A small image embedding model, trained from scratch.
Model: 96-pixel images, norm batchnorm, activation gelu, depths [3, 3, 8, 3], widths [192, 336, 576, 1024].
Data: trained on retinal OCT scans (Kermany 2017), 29.1 epochs.
Rows from block 11 of a small image embedding model, named by matrix and row number. Rows with one number belong to one channel. Each number is 128 + 32 x the weight over its row's rms, rounded and kept within 0 to 255. All counts start at 0. Numbers have three digits each. After the name is the row's rms in percent of the matrix's.
After each channel's rows are labels from the 100 images, of 14976, where the channel reaches its highest value: "strongest on" is what is common among them. Only what is clearly more common there than usual is listed. The data: retinal OCT scans (Kermany 2017). In brackets: how many of the 100, against the usual share in percent.
# convs1: grouped (4 groups) 3x3 conv (model.blocks.11.convs.1.weight, 288x72x3x3, each kernel summed), inputs within the group 0-71
# convs2: expand pointwise conv (model.blocks.11.convs.2.weight, 576x288x1x1, transposed), outputs 0-191

convs1.23 134:105137104086142136139198157174173072126088095185089170113097061140122151145189095096100147133057172115091065078124130126095149116149113173164119140125148133151140156143163149084123112131106178112145131148129093150172
convs2.23 102:129195108120077104080122169087173135178078121132058096122169096119139121181084164190040146108133128116108097066162096083077124083127126083104141124127061097170078071115156121155128091129141128097148146095122082115073095156089145095117164139123099197125087068099084110136128095122140080177144113121124162122149139109149094105134112123099127101137083129133101096193149122152118082112130187129138117122102104159117120121137128167089128096108104141132083153140125064116131090082130154130098175105090139135146116095112063128109125149135090112159119190053054145157109146125176083080
strongest on: finding: normal (100 vs 51.6)

convs1.254 111:145084123195113145116116160143114125097178115115125101202113150210104122125147150138134103095118153168153129144073173158091135184116115115150129139109146170172135148136146170088172176158211102086111150110137103172080
convs2.254 082:159140157093139114100151130151143126129049127062082142145133101136112082124127192087139038099229131125139078132153155123181113140088136101101085117130120172139157115102070094148103113119132140065116110153112095156116121116148149126154145056176104080156180158125081079133124061106168141127066140142168059101125171071185110137104053132146123173069140099099198115109106127105066159088094143121107158065090150159147164111134133165148163161099148069136185153104183080111097210093100111168151146159101149157105127162159106134136061152121111086145114104138102125125140108120089107136
strongest on: finding: normal (100 vs 51.6)

convs1.62 099:057148088116181116148155171126098108111156107152115109140099182123078063150150178137118059183147120160169113118191153151148095134139154173149141108047106203150117121162170097115146112102129136154104113130134116112137
convs2.62 100:103136118162147170141133109079084124105135111127107152172117080159125124081195154103084097119154140080081126148135108093068145121131132148107123153119125052140196079073080133132186147112106174126109188104165152147118098181097099199130143147116212155078139127142176109188143130112121207126108180095124081134127161126123140125077127098138103125161112154124129124109129123168161159117177083049151164170117103202163124108155170116209117146138157126101122134089127203155071121092121109106132135144098048103138161162118132061107141123093109138120150118079110255192199164128167073067
strongest on: finding: normal (100 vs 51.6)

convs1.142 078:148144082084096181099163135153161111114151124099161120203154108130117143151120170123139095143149173153106150096116124100145115190157148155220149140176134190116127148109147186175136141164087125141114109079140183077097
convs2.142 086:167158145187109091190147131142132208141130116092129184082063101129178175133250171175117100083139150127107091103157140120181115097185150099176147118146107055097098116146158093138143108087173121154152145102185093122129077125135206114137125140108084060114110130061104162085077144093160155119066105111120129110176171098142146139053122098054076156144102131110112095100143136127080129192155087151122092127089119091130218073083134100197125089145055106106155057114078046141144139127132176123129098126121129138108164103160092102145141102124096093186106079117155139147100135114126117151
strongest on: finding: normal (99 vs 51.6)

convs1.261 095:144111122144144138096124115140100120111130112154144153177110154150094033103184165104134120097079161181072145126161145129068110178114155097127132172131115185230138087111101130110099159155169125141161160127136139100167
convs2.261 092:131112089158096104114121149120102175065127082112114154085063155089158090081145060153117115134057107139095100199165124066101091097064150154142097089152105138128165120104148218112113096128121097109137115107170133160129128156085066057131125118134146079149154134109126135120102121118194099135124119106130126097134135108182123145076097101151146126096097117061153151105161104092098140123160131130151155114047064185109192101176072101041159142150105070091169214131064172124135154110127169191188082152176165133134163134175084101161108169162084140139093124070103088156189158155165167134
strongest on: finding: normal (100 vs 51.6)

convs1.70 097:124147063113140122217128200174111164122106154173162147129089088106132115152116125137165072143103127148099121145082114141105159117129106134123129080043096128132133138145196123110081118121098136152104166164158192134074
convs2.70 109:160064158129157125141161087113142198153101156159089118089152141145105135142145135069085116129095153146083125096089102112123145114102089096132137113192111130071148106129096167136129085121073102170112125099165121157111121217114147140115150062148155114091119134095068110164110112116187103160112145180108113136166135145111145171094084095169105106128175117129124196115105150160099191164122096084107131092206127169068131125102136103103184116162149130133132147110162163104153116130173099152078113161094109075097193125092122080088115184121074140180129128116154115181216158153110106149
strongest on: finding: normal (100 vs 51.6)

convs1.113 105:121116118148111127099105143080153188134111089125146105140075164130142089044107130141125140091100162133162134102171157125173143113096111149129154133097184152159110165164100122156082138162106182108171128208123200164183
convs2.113 109:133100147085098145121095138122146149131166099196130123086154115098175159166094158134068181094158127097112075117138145139115126175139124143093155156116122144146162164114124060122153152089165113159107134144101125126097164072126118074124110082069166106113212098113166135123169116133057126148172078115166094147153158125137094119114103194173096171196128153136185104094109079141118136101107126187149112049177163111162082130182189203167161109134144119104142115123141069126109094099100092099100052114129120069103129083096138138108037081107130100123133103135098189049106115120111104097
strongest on: finding: choroidal neovascularization (100 vs 29.4)

convs1.230 107:075152168129155150101045165179100078083121103118134105168137123165144061137130135116107175130139150102109080131123133135135152163058177081168136196138146177113139158129098133086100143172141092142146166094161136100146
convs2.230 102:080134134090128193143110133102114083154156132117062131139112121107121104206132091101132103108129204081107120084179194154102138131116074111145072117103173115144118159089127132122120154113130164146083112156181089112101188157159076094105137120192133143132118150144146170110089125076131133109120143169090170175113133114188102130117107091104170161059139112124099143106172155152129080111067101148158101052137170145070123162110128160125166128110088154126052163068106114124089111175118092109125165149159156193165131190113113108104162143134124178202163137113137150128146122172145133105
strongest on: finding: normal (100 vs 51.6)

convs1.204 102:124103139136138168114141161060113161112127145105129113111119158119164109170194140151174094114171101098166105166160174095167135151118124104129053141105067126138180179170147172106151127181099181113127171138153118089066
convs2.204 087:100128149172153149138091174103070170143118126110136130090146116141186167187149131166108094185154145132099084185164158135147170112159112125115176147148084139156200126089125130128105119116134134095148082110075093122103181143128149114146126110120146172165155075119123159094113139127204122146165197115086128125130179138141134124133144076139138072143059053162063162127089158158167155170108162107143198153111091184085148139145118073121071139169138124096142151107154145082120160122117139109063104095127118130126141154097139137135141047101115146109097139096104091199131135094220134118
strongest on: finding: normal (100 vs 51.6)

convs1.183 085:106092154133159180153095204132092156053127183139133134126126114130143151159148137098138113150144070129116136151131143111127132108141105074099088168088122125197168121176133158189157148111160211127138164153068164133101
convs2.183 091:100164116109140102122193139129111125106132153127090117076119151107151124134056187134130127179177088142106120217145104114093160137148119098125140113130150114238132118081126150131143167096120167143196171160112098099080105158141108126142049114146125108091120118117092108086135201089066107175156149060152167122109086122096143109122133179113125130095121091115126177124190103070157152138117120121096123167115095172110152156132121073152140178101083119146096148069164179175131186155136108074114098137133147180101124128132136144165120117075105083134133130146165142091157123127116121116
strongest on: finding: normal (100 vs 51.6)

convs1.115 124:147146142074107179133106119112113081165174133090198167091163057131111143192144167095097133159181138101113114125122107156130108144145169141132097176115095143090142085151164181186101075094099094143126128080098123147107
convs2.115 088:091141116152194115149121130132144118148120108074113116178171093099057074154077216191176089147116081104167142083169125069147122137130079105177120144105123130128149158158104189110127103141105089168127108094094133118122118116189156153113110110118105162121136131127114121091108166117101120132112054161081130134137124154129134152156145103132101091138097065090095167131150178100128168159218152115120158072062166160098118154096127065115117160118120124063182110133185113143101136125081145120084148159183119142142119167077143179077189144118128134083100129153097117136116169109106090103
strongest on: finding: normal (100 vs 51.6)

convs1.108 126:106121155090108122163167085219133112120144141121102126136163054123111149187172118160085107152164148117075095181104110124093118148137152095157088114158125150098179036098159128142127116103131066126130100098154138143096
convs2.108 102:080128166111131138190114138095091142157196196110116165145090107117136074109166129169176151176149102081097136123140197100124181077156135091123115157139129147169197087157109128158163144172118194083067098100165225150163047170102123122141053097114065119085067219117110106105157155068104111154123152129113157152132169176169156136176122134144105116120118134129102161116088069109114053160157191065098142161100128115107122129129146123124132157122116155125101158081129135177161158116153184104151131161183122165152126136119165123138147147162145148114166107134162091098098128104199148119
strongest on: finding: normal (100 vs 51.6)

convs1.112 100:129134096169137145120146122135074112150153184084136170137159064140149161140147139140139074164167146142109091180154020049091139173125148152114111126106096138120131098086150122124132133100149103120163134085179087174155
convs2.112 097:137114032109170076129117054171140064152115148108113091114186144095113089168149149119163109174097164070147147125144073136115113159113166109131118133115157105166180111152118136109153157107148151143133153139166100121147108100119148154140130135139142110135146088124107178088000122127141083133152155117158137093167031138172143150158122134155108116156069160108146137150119068107125139145146110158113172119126163115147120123138153155065116178135117179076185101124075180157084150072150169119092170131136170151158133071103126114092098155126123158161144165114153139095219139215119118119
strongest on: finding: normal (91 vs 51.6)

convs1.270 103:126138158119146188106122114144057096119138191109143164093074109139114121131179157163142103120084204204078089151122155133139104128117112109121102120143078194143124069140129136098077125160139152164137181100077117112118
convs2.270 100:120153149089187097081166174145119110129163100170142121175074193161142109109169164091167115123077145116116157150102130155113127135166092170103123123156119167197150141097065127116166084089121114122137131125124117097120076158164132167148110126133162171131117163147144134141144119191141101095147132151095194129000100113134141158180096143106130153168108132107124136104202087086161176159170133141110115121101169124124162118112112166101123159080104121081096106167166158201162095175121189102153175112172138076130127181115066109135142195141110137110132130103159160085131138127079163145
strongest on: finding: normal (100 vs 51.6)

convs1.138 096:199171113101161170143191086162126157125176127101153128170106075107110188136083144100039132151135179137112108176119136114106126143120173075159138163160154161104127090141160142174164111119095136173092128106105139119100
convs2.138 102:120127141089160109140140117168129166173115152122125219161114106126117148096206135120167108081088190162061112140132170122051148152149129140115079131135110152050169097090103134112095099102060156148151118127103103091095138116199096133140117108151076093116147111083145063152096100101163123165172113187143120215095121154144179132154143106137131151152157140138094135104171134147126150165165157133114092130125149204179029153121133112090164118177146122134190138162177181103137128111116183135118177097186109150129105119163055139077119183106155183086111109090126050091140083104129163142
strongest on: finding: normal (99 vs 51.6)

convs1.91 101:166180094122084154141137113159114120118138107155180120181158104106165159191122181152131098171181175116130131096163168168099148146172143112165122175124171192130083161093133181186100096095150112114137132099140154092161
convs2.91 096:213144149132147105124108141197095145148096076115078095134149158076173074048075131103155103154121106108107089131148119180149113105115141157147143130112108118114129083142123126135151139123113127064128192135130044154131123102160128104144117137139175097160107070080082125153131154063187147133134133085085057149139144138137173111124099108129114104139087074121090074111145126129103127073171058099120171102079129141115079146215142113140112115156128131148161132130138140184094113146087135112094140178148121076058147171132123120108127088106085106120130125130130154148112155103138049068
strongest on: finding: normal (99 vs 51.6)

convs1.29 092:110108071122165119155208166165134101110137153220190115139110120148122120124196083139108128148157180164133091121099101133118180165109106150164111097106114102111174148149141130129124119116100123103143170185109191161175
convs2.29 077:135114161161131127127105108118103129117113101118091226127124089123100075196135154164119108191094118131070126157127140118131119106099098133130162110155144073159144114109150136179130158112140098090116156149111091189134142138138094138081063093132087169121115137151138159170098124159068166159146110110107149117109132141133093086141192139102162162096136100146109142121120071099126095165203128107152119154117123144142182080144166106134106121101146146138102126103102157153113121125116155186153162134144118160095112105093178100129097127139145108119159120092122179210083092141099123093
strongest on: finding: normal (100 vs 51.6)

convs1.137 125:133161112105132145076130162142177126145126210151133099165108093069141136136188166125158091142107083186136151100128126131170140153136133150136153069168152118138096094115115118111150081201081115123173143123076199129174
convs2.137 112:134161146144132160140118098106176171065111196137175107136104090143132132158100158224072104093093134160124184084104112124140115150078113094118080114075155125102133152103059143071149161129173133079129122135078144102087124120138103136118189170150108146160131120167120122154135101134094104174150196130182091154157181111131084164130187110066159106166105122109145115212127089095124115087152115175101106120128138114171095133158129131157154058155122112155099106131143115127203122102111127114084108113151138144125129191170090111150113123151142046132071171095088099151165169135148117105
strongest on: finding: choroidal neovascularization (89 vs 29.4)

convs1.213 108:117148102110159134122059137195126121100142144079071140153077133080148187152133119095152138141108110100074128177111178151112081160181129081148132194146162117169113144157124131169111170099091143119121163202102101112140
convs2.213 100:120129112124164133136143164115115069090124116154106096166118101145164119096202162088161112054255132140198181104090163186126120108154095139151098131177156119077157035166111138074105104139107124118171163114128089194147148124139071133139159142137132102113133133093110116118129140114175106113139150101133127103140091113097143083091128113085126134120160115136087142115095161124139148105161189116087128111093118105152175121141128125099143099126096153145095155171142173089128148113173112154119181074104133102128089097121091083128169125147126126138087152137174158081172117119126128150
strongest on: finding: normal (100 vs 51.6)

convs1.130 080:142196082134116155131153155138094111072107149132133105193184081139177149148149187089060114153157140175158106129152114108082115187171158133121159121148127151162100144096173172185117106118095151171095174111130133113123
convs2.130 112:116093165119128147156158130126133142145102162133115219129155148090092164100131147089057146156098116103115123172077156143140172185129170060103080103083155131204119159175060127152118135105103156108167116147091087137105139099142119133143129101127141081155138146129151148146136164094132081099156181097094060117090102113124159176161106106099145154089111116164081106205108146158118161091214095147062112074135101122114202101187118085079149126141150145105129138088120210123156106159134109151095114092140177096117144105057101078171138128127115144131128094190139123184107160108151102142
strongest on: finding: normal (100 vs 51.6)

convs1.246 095:130077110195123204125122148127132058118147151117150098146128109140150121084172166046116116092084168120078114177164140129122117162082156118134191112120088153145153125119146145092077125161203127102112131109170116106106
convs2.246 098:120147143115122046138178108204157134091141123116120111091120141098135098048128174068069104168134146144109161097172153130157194100117133174137193113114174095158118136125112177134166135134132151129149202175177167188130135129110099140085114155166136161123109090121105137112111090111138118129153187174106156087056150152142107075075108138074156086140104142104139218149209122105105156089165144139128192102160096138127154163107127129115040114082161100126121151069180120139168134202119075145109183139087139149088120123103086119140072133117150088135093155163153106107146163142116093116
strongest on: finding: normal (100 vs 51.6)

convs1.228 087:166121105179173118114135159144127145098160099135085164179128132169168103146117161147124110122068161117098099138117187122090136162074158138090154157099072140217185125121186168065137092146175116114136106110135149154111
convs2.228 078:135200056163117165100185112142125147136161156131086123113148118123131070222185188126186115158130119090090103139136202144134133087106154071094151123109086101104182112090097093116116158107124080106107093143153083178135176150124142143109071098162127166109113090061141137163114132145157099178104052123115136119125158109216173098141122094121182148087135144134098146131140094141135150119153096113168179096085111153074190111127132110120070162052115183129119160102101105134173122074107078105140130113114175166094155095188138151112089156103095146144143092158166173151175120155163109122
strongest on: finding: normal (100 vs 51.6)

convs1.24 104:102085115121138157161175154152103123091169154175206122129121180111100116109187045126121145202103173099144088145141074125085176160096118170138112104154115117104152142182159151107133115105126156152102161156115158119167
convs2.24 095:109165139096178131113072190145140115140137152124081162128075113099155123093122155098144144125166148138054121125093195120046093151153113116129102104132094101159171110070120193147156167064134148126085103137136149088080128179160060176112157128140150075136165115120166123119136123185083150202146172176132094062084136094101124091170131130142097138128108118155128120179171103112069155136207153132063113135111142069133143150145115133115080154103139124087049138140102196195129088106119120102134121075109106114146117142115170119127100170142108153082143130147208189145159108127106077131
strongest on: finding: normal (100 vs 51.6)

convs1.276 112:104145059100069114095104094158081105117130122068108137108087074109115075108106134123084088136189117082167085120104083107109143098070159113080092095105141122125071170143141083098138079143102134089118110112120095132095
convs2.276 109:084164113141083150111129172136106105116157193024140112114146142071089155181089131143076113148180096132101193066089094120062216133152103166093129116175155113210091128139184155100140129071104151114115093136141148136145156105131122147133058196091150102093121125121074111110195125096138188140115122092134169138076207116160138096157126097108128150132107090153094100087177187110169167156134151145104109186132121078104123076099118078155182130157046143179137116127098133068108148128125139094074110120153130121149112122134121179137154078154087138134177094103104163086105136116084126150
strongest on: finding: choroidal neovascularization (98 vs 29.4)

convs1.216 098:093092084116135134103059159149126086081134143060141124102110045131098077079138141182132172118160121148125128129105147112146135155098146112122145105134102125069112157092085145090074094177085077125086091112169091149117
convs2.216 107:143135085116136132143181134098134133080163185075130136121131155125182078113145117140154105094095119110164179139153154129044096149136099139098099150173174125092096132124053187121148137128153101120148118068220167033089118145147138115060135166152107070097130172142131100124148156151196147174133066088101151094124103117137154129128128120124113147150144078186172117127138119117111074150160120177190114075119087168127092138148088079094137131162135142148129119057143169108121170169140174181112087077172141108112195130129110082171135138159113121165149100117163102073117141122102158117
strongest on: finding: normal (99 vs 51.6)

convs1.151 091:144068182155115108163168093136136146155118096139136151120126097149107095106072101180095102154128155102121114076058129139132150111149137123116161081121135170118131169130191159130106145241166155114148079106093121138075
convs2.151 108:118102030062092113118140136087101188147132091163149143065121070168098129110106114140107102109150107126124130077109160148131123089162171129134114125124146123137162106112135075064148116202048127134105143150115120133165174100082127109081127122155166116139045132157132094086149149159144142111085115154140175184118165158132091118126118143181110146147178121149132103103196104196142097091125059181115125071146173138136135094135110129159119078145088071104087141083136138143074102086176112092111110113108126073116169103130152121123162167207102144146091069171133107142163139095093099173
strongest on: finding: choroidal neovascularization (100 vs 29.4)

convs1.173 096:133095146047186131121096185159145096091138176084115140166123127153093123171129136107152102120184116122119149161232165116114126127113100083159110132121146091204166152106109114212122154126147149110104134141130136141111
convs2.173 089:119159147153139137128119148148130140152086096139121073121132162109133110140076100093118120099178129126115098077137164112123129165108056158085161068159105112211130101120155149198169184182168097112106123149092119123111119145108119084111119078146156166152126121117161069160127094132177146079081163182078160090106164142190132109142107095080107124073081123085125123112096171138147134149090126095139111084125129146198138118182122147150111154124133147096129162069073069128173148101120147130082139119119144103099137087123126120146070129092063145100143189081111115209120133080087161170
strongest on: finding: normal (100 vs 51.6)

convs1.88 101:158182119132151196132152123144122126100131129126142087130183129076105163171094147137019153118190182110160088142087120134086119190114181142184123156134136176142096147127125161166148130148113096183133115132141136102105
convs2.88 087:119146171115119111085194091109074158094162134123148152119121132148157146093119119156129118130083141116071090176155124098188108132134133085138124148199076124099135136133066156176161119092181112098190180108118104146075175102179147142155152131164116173080083162108119083164161131133039130147163181151139145135136112152123172130105183141102163152091111118125120139040122168083111120088208102149103112100111074138117167064109138118124161097129126097148112145110098165151095161202115104160134112143154144173080211158156128146205040143097155103123138126110122133133093128181106133125
strongest on: finding: normal (100 vs 51.6)

convs1.85 113:158108118136109118136120139077060192090159084064098156099106176159105143111070162113104148064114124140193129083074159119092085124092144139139173166126128129141117194128122144106160147130103207126124155155131111127125
convs2.85 110:169193093202118121118114074133097111117156098082172088113132095173086155140146107088103116142096130119158102158089089143080105041143095133088114173161102101134138111131132125133167118124167181122123077152116107099200149121072101135125091141197118127143143142105170090116111163156208083115131141110140156069098104072033151103086131112092159044121169134092171149186147101112224160105126133139148117111157102114091100108123144133050084147154160112185144086077097118102097120081107170145140098120127180121079063179126109092139105142086136170092131130054117101104141129139111132094
strongest on: finding: choroidal neovascularization (100 vs 29.4)

convs1.50 083:155154093166131209121094138083150143140155163141133169104161156154144165070130107182162145125158102115143085136081089125095135114165136119114179145167142107167120163137106150116176217155140110145187172104192135130154
convs2.50 100:094103141063091155177174122116145194102158115139052124112143102146087157146097123135116155141150178120110144128132132141221090107106158157189162125154166118105140125199133129107129165152131143106101138130167139079179175169132173111122118101172104102135090177107156172162065105159091147085106117099186123124138147128117137148090062170101145147160138193125089119079119137075087097119184136145073131125111150124155131194108176149135091170124112106127132131152142168117117110106117158138087114125137139142116109140145130091154123138104152040189152099121173114117108128072106121078
strongest on: finding: choroidal neovascularization (100 vs 29.4)

convs1.44 115:089125108130201119186161132151142140106088149187136163102112183101075078162128221125116080140116125116111147129084150093148137165108109154153092117063149156101172156150144135094108106110083108146102169163078137107137
convs2.44 093:157121101140148144140174120130081104169152102109113107108142097135116130082150152173090131132146120127082123160166107099116104135069140120143133163061136106113157090126082126137128115113089148130144130117113111101097145064124166162143100106106093123136184171158161104084146129182077123123118154085100103097154153136096144140085042109142149099110165136051135207157163075068132155119146127085099134113098090125120181171152112132214106143186142059156151131106142167169110086068125143129125075129131135095130098108155093151179168096077124126158055136157208132175160121121107128158
strongest on: finding: normal (100 vs 51.6)

convs1.110 094:129159136069139182118165112176167147103176110108200064135160120079117177206098161117075142166157122107123135112118151167133080161171170102152099122122160181113153137087132167142115111174106135164141111126126164093117
convs2.110 077:095153110108111162167177140137159122148109120136106135129151102107089140171126146099094091178089116132194140197087117088167122135162115129125150162182115156145132188151081136100171106113113108153164112093076122144099167091153175195049099083189076195148149135128093101116101123166105167121174184126122088127143160106101151073096162115131138117120087122140095137100136121120110071157086172143151098119126101051149108129072162106131110151163085062104105141107076197141106169133044120139124139197144067164089162086120137185137109173055094142156091090079080082133130197132162136130
strongest on: finding: normal (100 vs 51.6)

convs1.240 090:114077127186161140139130180090128072104166084139126140174136143167108139071158164106095116152050142181104134150108154172157140165149139106110121142111092130210184143119126170116103122155173118104103086134146137071089
convs2.240 090:074143088105099109120152114126126110068171067157097153120150134184156083055122114078106137167112144114105141170124132104080153098171137165127127145160134137132121179137159116158169128143132119096079135137139079163208102136055125182131139123149119166151105158154105104174131148102108124130118155171111214123154156141111136135136121101113144133122109129131082121154131146095075097081143121160051150194143088139131152125182093114165221109070114087081142151103126135154155067105156129168195120166151145076112114156170161208193117120141087175158138139083147183080123187152103211141
strongest on: finding: normal (100 vs 51.6)

convs1.157 120:144079138135169103104069165144160135092171151134125131169123080068094121143104103092120152125143121148130113117080103099115052099152128055175090105145138170179187124129050124158146168098097163103147103164143137114155
convs2.157 106:118143145080141118117144129031132149100106113134137118120131115082086154133136096144099157120111109096135093104137091159128109134111131126175131067127094183097143143148130094127099127104159037151116110051094087071162071149133074124182166170159096182104141136104129139118090132140164149097074152175138093129090129046156130096086166103073123139167135111119147135100112168148121150155204110124139107116154100122157183140111151105106135117126124103139147153157128104076126072149070098114114152179197123171180106158153114136129120116158082128143174139136103115169163088064154111136
strongest on: finding: normal (100 vs 51.6)