config = dict(
    train_examples=49215,
    num_classes=4,
    arch='resnext',
    kernel_size=3,
    am_softmax_margin=0.3,
    init='trunc_normal_002',
    residual_init='none',
    optimizer='normuon',
    lr=0.011,
    momentum=0.85,
    adamw_lr_other_params=0.0017,
    steps=11200,
    batch_size=128,
    epochs=29.1,
    final_lr_fraction=0,
)
Rows from block 11 of a small image embedding model, named by matrix and row number. Rows with one number belong to one channel. Each number is 128 + 24 x the weight over its row's rms, rounded and kept within 0 to 255. All counts start at 0.
After each channel's rows are labels from the 100 images, of 14976, where the channel reaches its highest value: "responds to" is what is common among them; "colour at peak" is the nearest of a few named colours to the mean colour under the peak. Only what is clearly more common there than usual is listed. The data: retinal OCT scans (Kermany 2017).
# convs1: grouped (4 groups) 3x3 conv (model.blocks.11.convs.1.weight, 288x72x3x3, each kernel summed), inputs within the group 0-71
# convs2: expand pointwise conv (model.blocks.11.convs.2.weight, 576x288x1x1, transposed), outputs 0-191

convs1.221 [130 124 122 167 133 164 104 101 152 132 152 129 138 162 107 159 125  96 178 150 140 134 133  98 146 173 139 101 143  82 113 108 137  94  80 143 103 151 105 141 114 128 153 118 101 106 129 179 121 136 126 147 133 158 134 113 125 162  77  91 111 156 154 131 139 120  84 131 129 147 149 111]
convs2.221 [159 182 139 126 105 140 122 104 144 129 116 144 158 125 117 144  83 156 113 136 141 103 109 136 115 154 138 144 127 115  91 144 105 149  47 108 168 139 128  82 129 124 122 170 101 131 158 147  52 156 124 121 122 100 105 117 149 118 131 151 159 135 127 105 141  66 128 124 142 100 127 102  97 138  98 149 169 119 156 118 126 102  91 141  98  95 104 111 168 149 114 126 128 144 166 117 155 127 154 140 153  48 146 166 130  97 150 125 110 107 128 158 139 135 141 164 133 128 119 130 114 117 112  86  85 119 115  94 153 122 142 169 130 131 120 117 125 150  70 119 138 136 128 153 122 139 122 118  84 140 169  97 142  86 141 182 102 115 133 108 104 141  83 126 142 134 150  91 122 130 138 105 111 138  95 115 143 139 100 165  73 115 129 174 135 105 168 105 185 108 133 147]
responds to: finding: normal
colour at peak: grey

convs1.4 [158 107 134 128 104 184 116 131 109 126 152 130 133 133  94  89 120 160 133 138 101 138 135 148 113 118 127 165 168 168 145 117 119 159 153 173 153 140 132 139 166 114 144 146 126 136 107 130 113 147 136 140 163 103 136 102 131 166 170 185 139 155 137  93  78 131 104 149 161 103 118 122]
convs2.4 [122 156 127 138  96 127 107 119 126 153 149 167 141 165 131 139 107 148 103 101 151 163 112 164 185 154 134 139 152 102  78  85 163 147 130  85 113 107  98 145 139 137 126  84 159 133 164 154  90  98 128  82 130 114 111  91 139 129 139 106 154 120 122 111  82 107  85 123  92  96 125  63 159 112  90 153 157 143 107 113 133  80 107 163 122 148 151 111  90  96 164 138 191  95 107 176 117 105 127 137 150 138 159 137 202 170 111 175 137 138 108 109 131 117 129 143 111 117 129 174 107 160 141 138 114 145 117 120 126 145 135  98 123  94 155 113 149 120 114 186 129  97 130 130 121 175 107 175 121 122 101 143  86 141 118 100 169 128  96 125 134 134 172 132  85 114 164 112 131 102 136 113 145 134 132 157 120 122 125 120  61 115 146 117 112  94 123 115 144 130 156 123]
responds to: finding: choroidal neovascularization
colour at peak: grey

convs1.34 [104 149 102 128 132 107 129 133 174 169 145 130 124 139 118 145 137 167 135 106 153 141  90 113 126 170 120 113 139  98 159 141 146 151 138  82 128 130  99 114 117 161 121 141 108 184 155 128  98  70 147 154 108 151 161 110 162 163 112 123 130 127 114 168 140 112 162 136 110 121  92 150]
convs2.34 [132 141 136 112 159  90 126 139 133 140 103 102 129 129 146 119  89 159 127 125 121 104 133 145 126 113 112 126 139 158 143 130 121 141 140  43 122 153 128  98 141 117 166 100 129  74 162 126 134 122 126 122 104 111 139  60 126 150 159 142 105 124 121 118 137 132 106 135 116 154 169 127 118 135 140  98 136 145 139 132 157  89  87 140 154 101 128 118 123 121  92 122 155 187 142 142 121  84  99 122 126 124 102 155 108 118 164 144 162 164 108 119 128 119 106  83 132  79 126 119 108 138 176 113 128 122 155 113 126 112 139 139 158 133  88 173 124 153 116 102 113  85 133  75 118 133 156 103  88 131 127 100 116 120 138  96 129 125  99 157 167 162 143 122 153 131  84 120 165 169 142 123 120 105 140 120 125 104 125 130 113 156 124 149 123  90 175 136 101 102 126 110]
responds to: finding: normal
colour at peak: grey

convs1.58 [ 89 165 153 148 113 183 117 132  94 134 116 144 152 140 161 111 131 127 113 110 170 102 153 154 112 124  96 173 141 147 146 126 136 149 154 147 168 165 119 105 176 136 169 155 142 112 127 155 156 178 120 101 131 131 133 134 117 154 168 152 132 139 163 103 120 134 140 121 152 114 159 126]
convs2.58 [132 136 161  89 112 150 135 131 149 176 114 128 129 149 154 137 127 131 135 141 110 137 154 132 151 107 111 137 131 128 129  91 132 120 146 115 116 162 168 172 160  97 108 124 144 137 156 118 140 185 134 100 141 147 153 106 122 100 154 119 119  83 156  90 132 123  90 145 124 127 146 144 155 140 156 137 134 153 134  94 116 114 138 130 164 161 103 116  99 133 124  96 137 141 126 154 121 107 101 107 131 139 166  95 144 114 126 131 167 171  99 116 107 142 119 125 130 111 105 127 165 161 126 132 165 157 170 121 135  73 137 153 132 111 155 122 147 129 156 150 118 159 174 120 108 130 103  91 119 142 104 123 139 106 118 139 115  92  73 133  69 156  87 142 154 145 137 108 138 132 114 186 112 101 123 140 131 153 115 132 146 113 111 139 155  99 151 129 171 141 164 104]
responds to: finding: choroidal neovascularization
colour at peak: grey

convs1.128 [118 149 104 115 104 139 152 152 122 112 151 157 123 117 115 139 154  96 140 159 116 127  95 178 148 118 137 125 102 126 162 176 123 139 122 128 121 128 180 174 109 113 138 138 161 102 180 150 140 129 148 163 142 123 130  84 151 177 167 148 103 150 130  94 130 151 124 120 108 173 123 139]
convs2.128 [121 112 161 115 120 147 155 162 128 115 129 148 140 150 105 121 145 163  88 142 104 141 138 123 142 155 144  80 161  93 128 125 122 130 114 107 173 140 122  87 160 158 110 118 157 125 179  98 112 161 126 137  88 135  67 142 128 158 120 159 130 117 146 107 111 115 150 120 102 115 148 122 113 109 128 127 121 147  91 154 134 133  93 172 157 108  98 100 117 117 149  80  87 155  99 116 128 118  98  87 184 142 150 115 102 122 131 106  98 148 176 109 110 143 114 136 132 112 128  84  86 118  90  89 131 112 127 128 180 109 177 114 135 141  99 110 120 134 117 143 110 122 110 100 143 127 102 113 148 114 131  75 126 151 140 110 135 108 103 114 154 140 103 114 112 134  86 143 136 170 191 119 124 124 115 123 121 120 120 138 135 149  81 140 146 159 142 131 109 130 156 118]
responds to: finding: normal
colour at peak: grey

convs1.158 [163 191 120 139 118 115 118 106 140 119 147 123 147  98 132 111 142 120  94 171 118 182 184 162 162 140 163 159 154 114 146 119 172 139 128 139 123 133 133 146 135 186 169 133 152 150 108 148 127 122 168 110 107 120 127 111 121 110 143 142 146 120 167  99 162 131 144 148 127 123 121 120]
convs2.158 [102 121 130 118 162 148 125 105 151 137 117 105 109 104  83 118 112 127 129 135  85 123 114  87 126 127 124 152 123 111 129 150 128 140 193 108 167 145 115 151 171 132 133 110 120 130 181 177 118 113  93 107 109 112 157 127  95 126  92 124 110 116 128 106 101 163 141 105 147 126 137 160 145  95 129 154 126 140 135 102 144 163  73 141 142 120 114 135 153 157 125 152 116 152 155 139 103 118  70  96 133  93 122 147  95 134 122  99 158 106 146 184 174 102 121 166 108 140  96 144 138  96  97 107 105 152 139 139 170 137 145 158 134 165 167  62 130  86 120 158 130 113 142 133 135  97 138 109 145 105 102 164 129 155  93 132 118 151 139 131 121 128 115 121  98 118 140 145 125 145 139 172 108 122 139 143 116 154 176 120 169 141 104 143 151 131 120  89 180 137 170 132]
responds to: finding: choroidal neovascularization
colour at peak: grey

convs1.234 [107 114 128 141 155 175 142 111 151 119 143 125 101 172 122 167 127 127 152 116 117 122 151 132 110 174 160 108 163  95 133  73 151  91 117 139 138 121 111 153 136 143 125 131 133 131 106  99 150 138 110 161 166 145  98  98 125 158  98 106 111 138 133 139 151 105  81 115 156  95  74 114]
convs2.234 [166 123 118 105 123 145  98 134 118 117  93 154 111 148 120 121 122 187 121 173 128  83 126 172 107 174 163 134 110 130 155 142 108  97 122 131 182 117 150  74 101 122 100 135 126 108 154  97 100  66 103  69 118 155 123 149 135 149 116 153  88 129 109 133  99  76 184 135 142 134  88 135 115 154 106  61 173 140 115 137 121 111 122 111 102 136 135  89 140 132 150  97 116 142 137 129 123 185 123  99 126 104 119 155  83 101 116  98 131 121 157 126 158  82 156 139 101 119 133 148 145 141 140 104 133  93 108 105 125 119 185  99 128 112 114 161 134 118 118 105 156 117 142 132 149 151 124  99  92 135 136 110 107 134 130 174 147  92 120 134 132 142 133 102 109 133 141 108 126 151 153 123 153 138 104 142 130 129 101 182 118 114 121  98 179 134 176 121 140 135 118  99]
responds to: finding: normal
colour at peak: grey